python train.py --model="encoder-decoder audio transcriber" --dataset="short read English sentences (LibriTTS-R)" --train_examples=26041 --time_shift_ms=100 --n_mels=40 --hop_length=160 --input="log_mel" --spec_augment=false --win_length=512 --tokenizer="char" --vocab_size=32 --encoder_arch="quartznet" --encoder_norm="layernorm" --encoder_activation="relu" --encoder_channel_attention="se" --encoder_depths=[4, 7, 4] --encoder_kernel_size=25 --encoder_stem="single" --encoder_widths=[192, 240, 288] --fusion="cross_attention" --decoder_width=256 --decoder_layers=12 --decoder_norm="layernorm" --decoder_norm_position="pre" --decoder_activation="gelu_tanh" --decoder_mlp_ratio=4 --decoder_head_dim=64 --decoder_fused_qkv=true --decoder_bias="none" --decoder_qk_norm=false --decoder_parallel_block=false --decoder_inner_norm=false --decoder_drop_path=0.15 --decoder_positions="learned" --decoder_cross_attention_every=1 --decoder_tie_embeddings=false --init="trunc_normal_002" --residual_init="scaled_by_depth" --optimizer="soap" --beta2=0.99 --learning_rate=0.0017 --beta1=0.95 --shampoo_beta=0.99 --eps=1e-08 --precondition_frequency=50 --max_precond_dim=1024 --one_sided=false --adamw_lr_other_params=0.0019 --ema_decay=0.99 --max_steps=4000 --batch_size=48 --epochs=7.4 --lr_schedule="cosine" --final_lr_fraction=0 --warmup_steps=400 --weight_decay=0.1 --adamw_weight_decay_other_params=0.01
Rows from block 3 of the audio encoder of a small encoder-decoder audio transcriber, named by matrix and row number. Rows with one number belong to one channel. Each number is 200 + 40 x the weight over its row's rms, rounded and kept within 0 to 999. All counts start at 0.
After each channel's rows are labels from the 100 clips, of 14976, where the channel reaches its highest value: "strongest on" is what is common among them. Only what is clearly more common there than usual is listed. The data: short read English sentences (LibriTTS-R).
# convs1: first pointwise conv (encoder.blocks.3.convs.1.weight, 192x192x1), inputs 96-191
# convs3: second pointwise conv (encoder.blocks.3.convs.3.weight, 192x192x1, transposed), outputs 96-191

convs1.96,212,298,196,196,214,160,140,201,244,212,218,178,153,126,203,232,239,212,241,156,190,206,125,232,186,144,159,195,177,233,213,166,234,206,250,220,155,204,144,218,214,251,267,204,265,154,245,169,196,170,293,213,217,197,230,224,245,242,201,139,277,160,219,152,179,204,165,180,296,224,191,239,186,169,203,179,240,201,192,185,185,224,214,179,153,193,208,177,218,192,181,177,246,169,186,169
convs3.96,171,172,290,198,268,208,251,118,252,88,175,176,197,210,223,205,101,210,179,181,249,218,234,202,176,185,192,184,161,233,135,198,255,163,242,242,214,165,204,227,194,180,235,180,147,95,188,177,255,146,117,128,178,221,144,261,202,188,207,227,174,264,260,193,180,197,203,182,247,226,196,73,145,213,193,111,200,205,215,173,221,212,165,266,210,214,198,241,228,167,197,250,185,199,186,219
strongest on: voice: male

convs1.11,193,322,0,224,187,131,204,194,161,199,165,185,197,231,231,244,233,213,237,197,202,244,214,214,202,206,147,175,227,181,206,198,197,167,291,205,140,185,179,186,182,226,139,206,172,230,246,232,167,234,239,136,183,218,157,243,185,242,203,203,204,193,231,127,234,119,110,178,227,178,220,232,190,133,200,154,228,194,268,188,239,152,207,148,174,196,186,226,160,183,141,224,208,223,270,190
convs3.11,194,175,121,210,240,240,178,158,203,92,224,200,193,216,183,224,187,199,209,239,219,196,173,218,203,213,291,101,174,191,318,130,228,213,179,253,185,114,245,238,185,205,158,185,219,234,265,247,145,242,205,199,228,164,179,147,174,239,256,200,169,259,235,216,234,168,278,227,170,171,253,200,243,254,209,217,192,262,140,149,240,250,182,288,252,191,210,251,185,177,233,224,136,260,159,212
strongest on: voice: female

convs1.157,318,167,205,227,189,164,189,126,180,188,245,145,210,174,133,171,218,275,191,159,168,186,180,149,180,230,165,166,280,198,224,183,205,201,167,270,207,198,215,192,228,217,30,184,207,217,178,184,161,158,173,114,174,221,169,213,199,193,250,169,196,174,187,250,239,185,161,233,142,181,239,181,199,240,193,198,218,224,158,187,206,196,169,143,201,178,243,221,278,240,179,238,188,219,230,190
convs3.157,242,209,191,213,227,231,241,230,186,193,176,231,251,255,139,99,209,233,183,126,206,228,192,175,191,160,214,206,277,176,175,224,133,215,186,302,348,227,210,178,219,188,319,168,236,216,164,218,227,173,185,186,191,276,205,140,260,134,139,232,196,165,210,214,219,187,168,59,228,214,165,292,232,217,235,247,207,137,154,232,187,204,216,150,182,199,191,189,157,213,181,182,200,185,214,198
strongest on: voice: female

convs1.35,201,201,147,179,204,200,142,101,231,242,205,170,160,196,222,358,198,246,182,136,227,212,190,164,268,223,183,175,269,203,196,190,170,159,168,204,163,220,240,212,163,175,189,209,239,247,201,243,195,205,180,263,223,210,172,166,283,239,228,119,172,169,232,298,284,198,234,165,140,255,182,199,217,233,247,208,286,209,243,218,215,173,267,185,197,199,187,177,215,170,245,190,224,216,164,144
convs3.35,238,221,146,149,157,177,184,218,214,194,190,151,201,243,235,187,198,226,149,203,252,204,133,228,200,189,158,177,173,227,188,210,223,209,225,216,183,197,151,173,249,264,104,209,165,150,148,133,214,250,226,154,209,227,178,153,235,213,92,194,256,205,163,255,183,201,183,206,311,195,123,203,238,212,252,259,95,247,235,221,200,123,212,218,186,166,194,204,212,167,276,223,175,198,267,228
strongest on: voice: female

convs1.165,217,226,201,297,212,195,219,190,141,191,210,208,200,163,132,156,151,230,254,221,185,174,118,198,240,193,185,167,170,223,178,210,218,183,198,256,278,184,261,240,197,159,253,213,185,158,210,197,189,209,182,198,247,160,218,284,278,258,221,181,199,220,208,98,200,235,249,307,231,254,171,214,282,301,178,191,162,203,150,183,214,299,221,177,181,214,237,245,211,250,199,199,236,142,243,214
convs3.165,232,239,227,231,294,164,196,164,188,163,185,239,238,144,234,180,208,248,147,253,210,135,220,251,181,205,183,184,203,229,235,241,219,191,247,224,282,248,144,249,241,251,155,131,247,197,113,191,186,148,220,274,210,158,196,243,199,115,220,207,253,164,196,206,157,172,176,187,298,206,218,197,221,207,201,259,179,205,182,270,183,211,174,168,230,139,226,163,192,225,260,272,226,281,201,132
strongest on: voice: male

convs1.125,220,128,171,236,143,229,156,194,234,187,193,153,217,226,135,143,245,227,119,248,185,248,162,224,205,234,240,115,273,244,159,221,219,204,218,152,224,216,164,188,176,178,150,156,219,195,189,164,215,223,240,191,107,228,189,229,207,255,185,236,136,199,241,156,218,260,27,220,242,226,197,223,195,199,194,208,182,180,166,196,190,201,187,161,229,180,177,206,223,196,217,247,168,234,228,170
convs3.125,139,213,194,184,263,221,310,158,215,240,203,239,164,184,215,150,209,178,158,251,219,178,221,221,115,170,223,179,303,295,236,211,199,242,233,211,162,140,182,224,135,209,195,145,214,232,219,241,144,195,187,179,153,208,154,180,150,170,179,187,210,157,110,139,231,283,167,162,238,176,205,151,244,174,176,200,175,208,149,207,230,211,132,170,223,261,216,188,206,241,239,216,236,181,185,162
strongest on: voice: female

convs1.139,246,149,143,196,235,324,223,181,248,219,200,277,253,210,166,233,162,210,151,131,227,131,214,230,141,213,195,227,217,239,212,239,260,164,170,241,169,234,251,179,173,175,172,226,204,233,211,270,260,220,217,83,206,161,193,214,197,194,264,207,187,191,160,189,249,222,182,223,202,188,270,172,179,122,146,200,234,201,220,233,190,256,181,202,177,215,172,214,227,207,206,195,193,212,143,229
convs3.139,121,193,249,223,230,190,137,198,157,220,171,243,227,219,144,214,196,150,216,242,158,198,258,166,189,157,176,186,194,195,210,177,153,252,123,194,181,167,204,254,283,223,292,198,261,208,131,218,251,234,202,251,202,212,227,186,249,208,237,227,159,268,207,256,139,162,148,128,212,232,187,158,213,163,219,203,197,167,215,121,158,123,241,236,219,210,156,223,204,235,168,113,192,147,214,196
strongest on: voice: female

convs1.159,147,235,176,118,267,170,193,201,161,176,193,194,207,242,214,181,206,185,163,194,242,221,217,223,225,250,223,209,228,245,149,166,251,182,194,229,216,238,219,193,131,174,242,224,159,213,215,193,179,283,132,273,168,146,194,224,198,175,179,174,170,220,218,197,118,181,191,192,243,178,137,188,232,199,243,176,53,179,229,182,247,243,135,163,179,221,187,214,161,202,225,162,207,275,120,282
convs3.159,205,242,246,191,160,183,181,125,229,132,171,236,213,280,246,150,130,202,270,109,221,243,196,154,175,265,166,129,211,244,216,161,189,241,225,201,171,235,212,262,232,197,225,210,189,145,198,227,167,171,242,163,174,237,168,186,160,103,92,250,229,217,175,252,145,170,250,177,140,195,198,155,134,159,216,272,202,225,164,240,272,235,177,247,142,281,206,224,235,173,177,238,237,147,266,182
strongest on: voice: male

convs1.186,144,301,221,187,204,242,201,197,203,184,153,213,231,170,174,114,210,265,212,171,171,213,94,170,178,219,165,171,242,225,229,190,219,150,212,189,251,169,224,235,186,124,200,169,193,201,213,255,189,176,218,164,181,216,188,168,163,146,261,167,46,186,198,218,209,268,161,237,167,174,252,250,168,218,176,206,236,215,288,220,206,281,232,253,221,236,156,251,228,250,248,236,215,169,160,257
convs3.186,139,193,177,176,210,218,262,245,241,248,201,164,201,153,254,189,225,306,211,166,184,296,206,192,215,203,200,175,145,241,170,251,130,201,175,176,138,237,210,196,211,229,107,203,230,220,230,147,178,210,151,175,215,206,194,241,206,228,187,181,235,184,112,208,131,196,192,253,145,143,198,205,290,190,218,179,207,207,167,229,201,228,165,235,173,226,236,218,196,131,148,173,252,193,211,214
strongest on: voice: female

convs1.59,194,177,120,284,193,226,171,193,143,222,253,189,211,69,213,179,187,201,246,164,224,193,172,176,158,191,196,40,207,238,176,244,159,180,231,242,240,270,256,203,177,228,277,211,175,258,149,210,186,252,231,238,138,170,228,193,167,185,199,152,215,204,234,180,265,181,250,152,212,167,195,291,158,203,183,277,215,173,113,135,202,284,117,160,204,207,141,200,213,193,292,211,167,193,198,188
convs3.59,214,187,190,186,190,83,199,172,216,166,132,198,234,200,193,170,155,137,131,188,185,265,213,175,198,175,191,203,131,213,226,155,236,207,224,238,240,144,206,196,190,206,150,202,252,144,153,170,181,183,245,301,213,244,213,153,194,193,210,234,253,115,199,203,300,183,75,230,197,187,204,198,240,125,191,163,183,161,268,158,184,292,184,127,190,164,282,204,245,196,150,199,200,163,182,170
strongest on: voice: male

convs1.148,238,188,191,178,231,231,201,213,212,227,170,166,185,168,176,163,175,255,366,225,219,157,113,184,213,210,177,156,274,186,179,157,233,217,145,223,227,221,200,161,178,154,282,242,100,220,180,192,145,235,278,198,219,157,208,291,164,165,97,220,208,177,202,228,97,226,199,162,161,245,225,199,229,193,125,221,196,211,197,189,238,212,193,211,255,264,193,253,251,187,191,200,296,206,239,166
convs3.148,194,229,196,148,200,154,198,185,163,224,225,237,175,170,179,179,134,223,254,150,275,283,180,148,208,140,245,200,243,221,177,128,185,176,204,215,177,214,232,196,203,213,209,231,208,134,161,213,217,166,185,261,118,271,264,184,268,197,222,230,232,203,150,146,182,171,199,229,214,166,231,182,198,262,239,270,231,273,255,254,201,173,229,209,130,171,192,197,195,219,203,194,228,262,135,216
strongest on: voice: male

convs1.138,143,203,136,164,212,175,127,222,137,185,157,230,199,278,219,146,123,262,141,205,138,217,196,196,149,249,202,204,150,209,211,212,211,181,236,196,234,209,171,172,166,240,169,139,197,169,218,240,194,177,216,178,163,179,108,222,207,290,132,236,140,215,234,190,191,166,195,253,193,211,204,162,206,218,155,236,250,161,214,290,178,183,173,98,253,179,115,232,230,238,194,202,190,193,117,224
convs3.138,176,220,177,229,189,237,154,264,229,270,183,207,197,198,242,180,233,274,194,246,247,188,156,160,199,221,196,256,228,149,137,213,142,211,204,274,137,168,220,237,185,140,185,209,165,159,230,126,215,226,190,209,199,221,250,198,181,158,90,126,238,270,200,209,190,208,186,194,196,287,201,213,218,219,233,173,193,132,230,143,190,229,190,212,214,249,176,255,202,120,205,154,184,211,143,212
strongest on: voice: female

convs1.108,147,255,167,188,240,236,106,119,202,265,163,177,212,170,238,363,167,245,176,162,201,212,205,268,168,172,233,195,204,177,235,169,168,184,167,197,193,199,194,216,205,205,139,162,229,223,176,238,205,204,131,248,248,223,226,118,194,268,262,188,175,236,224,301,273,250,175,142,227,137,177,247,200,192,170,206,231,192,238,216,169,130,205,192,214,226,219,218,206,246,224,200,275,176,197,202
convs3.108,212,165,204,185,227,199,197,186,223,198,190,152,147,253,185,97,205,130,230,191,110,263,186,200,287,156,107,227,170,173,258,240,200,258,264,260,205,248,221,167,199,212,248,168,147,156,240,185,186,181,136,144,154,213,268,135,159,182,229,215,166,119,160,190,277,159,229,203,184,242,219,179,222,228,146,160,252,185,138,213,267,227,209,202,187,146,194,188,212,243,233,269,229,203,225,203
strongest on: voice: female