Weights of a small encoder-decoder audio transcriber: decoder activation gelu_tanh, 26041 training examples.
Rows from block 3 of the audio encoder of a small encoder-decoder audio transcriber, named by matrix and row number. Rows with one number belong to one channel. Each number is 128 + 32 x the weight over its row's rms, rounded and kept within 0 to 255. All counts start at 0. Numbers have three digits each.
After each channel's rows are labels from the 100 clips, of 14976, where the channel reaches its highest value: "strongest on" is what is common among them. Only what is clearly more common there than usual is listed. The data: short read English sentences (LibriTTS-R). In brackets: how many of the 100.
# convs1: first pointwise conv (encoder.blocks.3.convs.1.weight, 192x192x1), inputs 96-191
# convs3: second pointwise conv (encoder.blocks.3.convs.3.weight, 192x192x1, transposed), outputs 96-191

convs1.45:178173154082168164103072108141140063127103078216128106145135120064154106089133126119194129160097109160122128171137098089111132134114083104135123153178119156118180147052119165173131059128139142115131087111120109182107155180143164133133186162152129138152140099141092159145104139120122104159
convs3.45:063115108160162189122126098133087098095143066157140157138129114097121150144127140126117136136100122130072094176096194121113162168120138221172125131152148109132132137086116129173135173165100100139122097134141099113145143159077137096075157118092181120178068092123160108106149155100148104115
strongest on: voice: female (98)

convs1.147:125116094000136132129122072169137139096164142074163148179111090121134144174129095112127121146085113129107109180130148106146122133160125098093142098080078093131153172135162157156100097119106061113132183128105093079133143137109067112110129161105165157096107159146084111091105111137152129141
convs3.147:180161124173149076109113147132163108165084152126125120138113046111118145111187161125122106166156190155138134107112093172121107169140157170132115167125095113147131167080118071128153075106120111120191130117111170153140084081185173081094081116142187069119079149175097121069133141135184102154
strongest on: the word "was" (42); the word "he" (33)

convs1.30:154189079118140181153117133146085172160126118186092135105151122177086100132120119108085153144191149177058170100133152152050149224118133084161137135053099150084164133099130150065141165133170092115138120087140147121155126065143166168116115119130086150154072127133133115102127117182119068154
convs3.30:103164130140121121093145075142122151099071162110169098188111164128163101126183120066128183168088060135112138129104121163180119176119131120139062137115071146180111109042161105160099131106125122140096128119171121138181149103138160110103115145130181137187139133116102088134176150095092107104
strongest on: voice: male (91)

convs1.169:121164133158142118085137164135097133127141074133099114199130127132068142150172141127166132119147137154140145156112126110112172100150161069104106163124147108113126082112120141150160085154140112186126100066102109111100081127134077161117128200149131103132145109123155090141124089154068079118
convs3.169:107180136128153094189156099093148126130116208083155089112134145123101166097124099098140095100093106161117142112105179129172124068135131080149087114114197119188138056125182169186111160163097124091165081055100112134151116110139120105151117109082112155127190118102108137130111074173150134112
strongest on: the word "he" (34)

convs1.95:124158116154152112158106053115170130166123105124153103153113100136108101213130179114087117143163153143112163120130083194143174168109146136199121140148112111151133114158114062099136114090101128113130132102104141144126166108126101128129082140123119118156117138162198139150153142110162096104
convs3.95:199177123141161106130142082125113109085089151144156092125078138149155142180184168149119085101118101087140144111137168154090183122116129178131155133109168067126073125144140116158086111120104180123145179123101076150140054117143180159130148078144149081090121102172091118119084232118152123129
strongest on: the word "was" (28)

convs1.44:184121136082116094149158127119156137120119144181145193092090153100154099169155126119104087054187099133118174136121104122132088161104144103121130134130129080118140143048137154043096135156148103187136163063078085100123099118136152146151143170104219152106070087145118178083127160160097162146
convs3.44:167189127182111136054137125181158113126099081145097193126110128188208203116125095146149078138163131106137151120139141143143140134136242132090102123090160122173112167059152136126094149121134148136075130103181108104119130098184119167116123068118107158131136150101170125141108163117098089148
strongest on: voice: male (72)

convs1.21:217157115171134118114193142146141167152107052209099125065140143181066106078150119112188139085123101121170116120123064150126113108127130174079084126103160117099073121169112088160112094113084225141177115125073081160101085176114137115187161127174127143158134150151172163100122123154146108115
convs3.21:102162149126120136100164092114214125125124206106090120092161158164117136111152163089124133131107136168120131117207173137167168078093145188126119130103088131151061149107176143154145100146102094122156166106105083142141140084115185082102157108151104138094159092154091105093142116094104149121
strongest on: the word "be" (27)

convs1.113:200113117101130097168111081077151145146087114198093142084112109106085125153145132064127146168075116133132176136100099146165087095124104142150135143109122100109155140109129131154118111132119132129047111255123138176099125111098144153134165148110122113112073114101213162147079116127132103129
convs3.113:101140103156189174173178127127151161130125107126116151143132118159121065063098164108116126105144136068160179164099070092194132146112167128100110208114111180095153173091142120097148134102135176121169080085114140135158155154027088114153142146104116144138126127107166133112107154120163085116
strongest on: voice: female (98)

convs1.83:159096139073143103184121166116109172148165100143085146105116137139120175177152092119137135040070092141079091111138175156111143109128111103151072128105138131160053104147111133145089152124123163121081131171107123119164129194172173069160110148192089158088098137122174161158148143132115126108
convs3.83:150127143150158138147160083139153101098082091181143098129191107088124114133168132169128170099118125094145089109180144151134053144144129138144116086176182134109232120133160161088092127115192137100061167093106122128143142092090121142129104118115100169120150113131044124081147098089096136117
strongest on: the word "to" (41)

convs1.72:134090147102117099167145133119117131138141102119145179159071095135085124144142132066123185159071156181135143135179144116126120100127115132196156138133081172166080131152104106145076174074119090119102116139090189147127112126143151104126130135115126120078077184096154165129160094099136109153
convs3.72:104161137111133112117115015178155156131130150114161117149170107168223097121106096132145118082179178111140154104120182164136150166074101106163127159092173134084190163143096139124156154111099106116142119191121109197118194121080126123149138106145140156110076168122150098111109167147135091129
strongest on: voice: female (96)

convs1.24:209170111125131120183105105147124143145118145042149120103136142170120163080134109116103145124093138108100104174153138133133069113168094139120130143165128130086126086154153179138156097102147104091141144100099119142116084142072155155112156133176117153082117165138108171172182095112139138115
convs3.24:128096155130053139095125132041062132158101102168117127079131121115166064092138090135086065141124108122144109078135122144087136109146144128151101111118140120093140181124103118120185150090092084148109117161154135127145103125119123099117175114079156086124142114065143156130120124127068129143
strongest on: the word "he" (30); the word "said" (27)

convs1.75:153099151099117136104086103147131087114104087108098122050102183092128094134173130130133141147123118177088109158135156155105104044098120109109146137107084071170129128110092113197121070161090109135097156200135163117149133099162133140088096111086169092126167069175127156099063166157125159100
convs3.75:098078106098125143111127122169124152095198124095095153073100083122124162146106146095157167191108126133140123164177178102108142233140141154131112136135167088149113063105148099184111123127102089164111125111098139124117089133161115137118136137109096133141136116115110178140100073097126154126
strongest on: voice: female (99)

convs1.71:141109093062185088138069057113131144143153105170096125203164094117133117194135149139141129174035147128121129090174137182164128105102169071176086158112122117124061079151138105136102150164115100108098143147128089140131144137104147144143121119147139199137152110106110094092145117116141127133
convs3.71:118133093098087130113136195175110155152168099131119092103099112141110130128132148125103089124075133097146123137118144082137148095088128144119187122105112122101120112188116114151113109086068109119162154087197115156067102116131135158125104140063043166158084099156161128147178130161122156139
strongest on: voice: male (86)

convs1.87:193076111140149123135140112089076158145123119113168161174150127154099121159101134114112154142181086158100139138149148140140201126141132165084150133171097152173136091107174158138120184170158076118122114096091070111121099132117117162133139128129101100073218122120126114112104213116112125119
convs3.87:141137131146149127137144061147133081161111125095151064149117125095111116112174155134127183157121187152102171105099116130143079085195124145183117126125150209112099155174124142037166083058104181156132094160124095191129101102170164066177142131148163132135182089127146152130074136119114123133
strongest on: the word "him" (26)

convs1.184:139132115113135110129137146194132093123191153095099133134097124117162137181109115103127085164087133142166078049088112126157163125150151147118100140109175066015103129136112174111149178128154094072093103108124149117127119102137164117130110123130140199106210094146061147190127113075069113191
convs3.184:158093124132147106151137107115162134167137120118099139146130078157145129157146181092126114096070056163097168117159109166128123143185091139136162224097164095170127122143140115101129094097131080101181149119117149097113111176066175130094094143120139123171168101175100189146074131111126106154
strongest on: voice: male (82)

convs1.48:190077187170071121116086102208180151127163130100136142103110131129063152132116111135063089163073130103133109133128087167122160100145136108174142151092173129137081167117102156161132144091133108130117131099117130132140096147121197088147156170130124168135142115192089087150148121054162099115
convs3.48:102129137146039111149119182119115119165084066148150123138130172116093130095092044121162131144102118160175169135155152119147145125116140100147166153152150124106158179098159150113159158097129104118161137130102135091161066180118133101177079082144139211133148101170134146069137034102139112127
strongest on: voice: female (82); the word "it" (40); the word "is" (34)

convs1.34:110101183185128095126194115136116076152155108130166145093122127110137103155143162171139096135110118136137116169123152095197147066144117120092153121116074172130140173149140194128106123169150141169237091121054103113109105121122144166081091154119142134079145102106144184112147109126131135105
convs3.34:111080153106126122139130157084124156129131147128149152114118101167157118107156099162050106123149097203129155176124159209155178092149126076097128128082108080109159146135161154087158116102118087161126114130121149165139138161131114141231146129100109147102149106138126122111100135116139096119
strongest on: voice: female (93)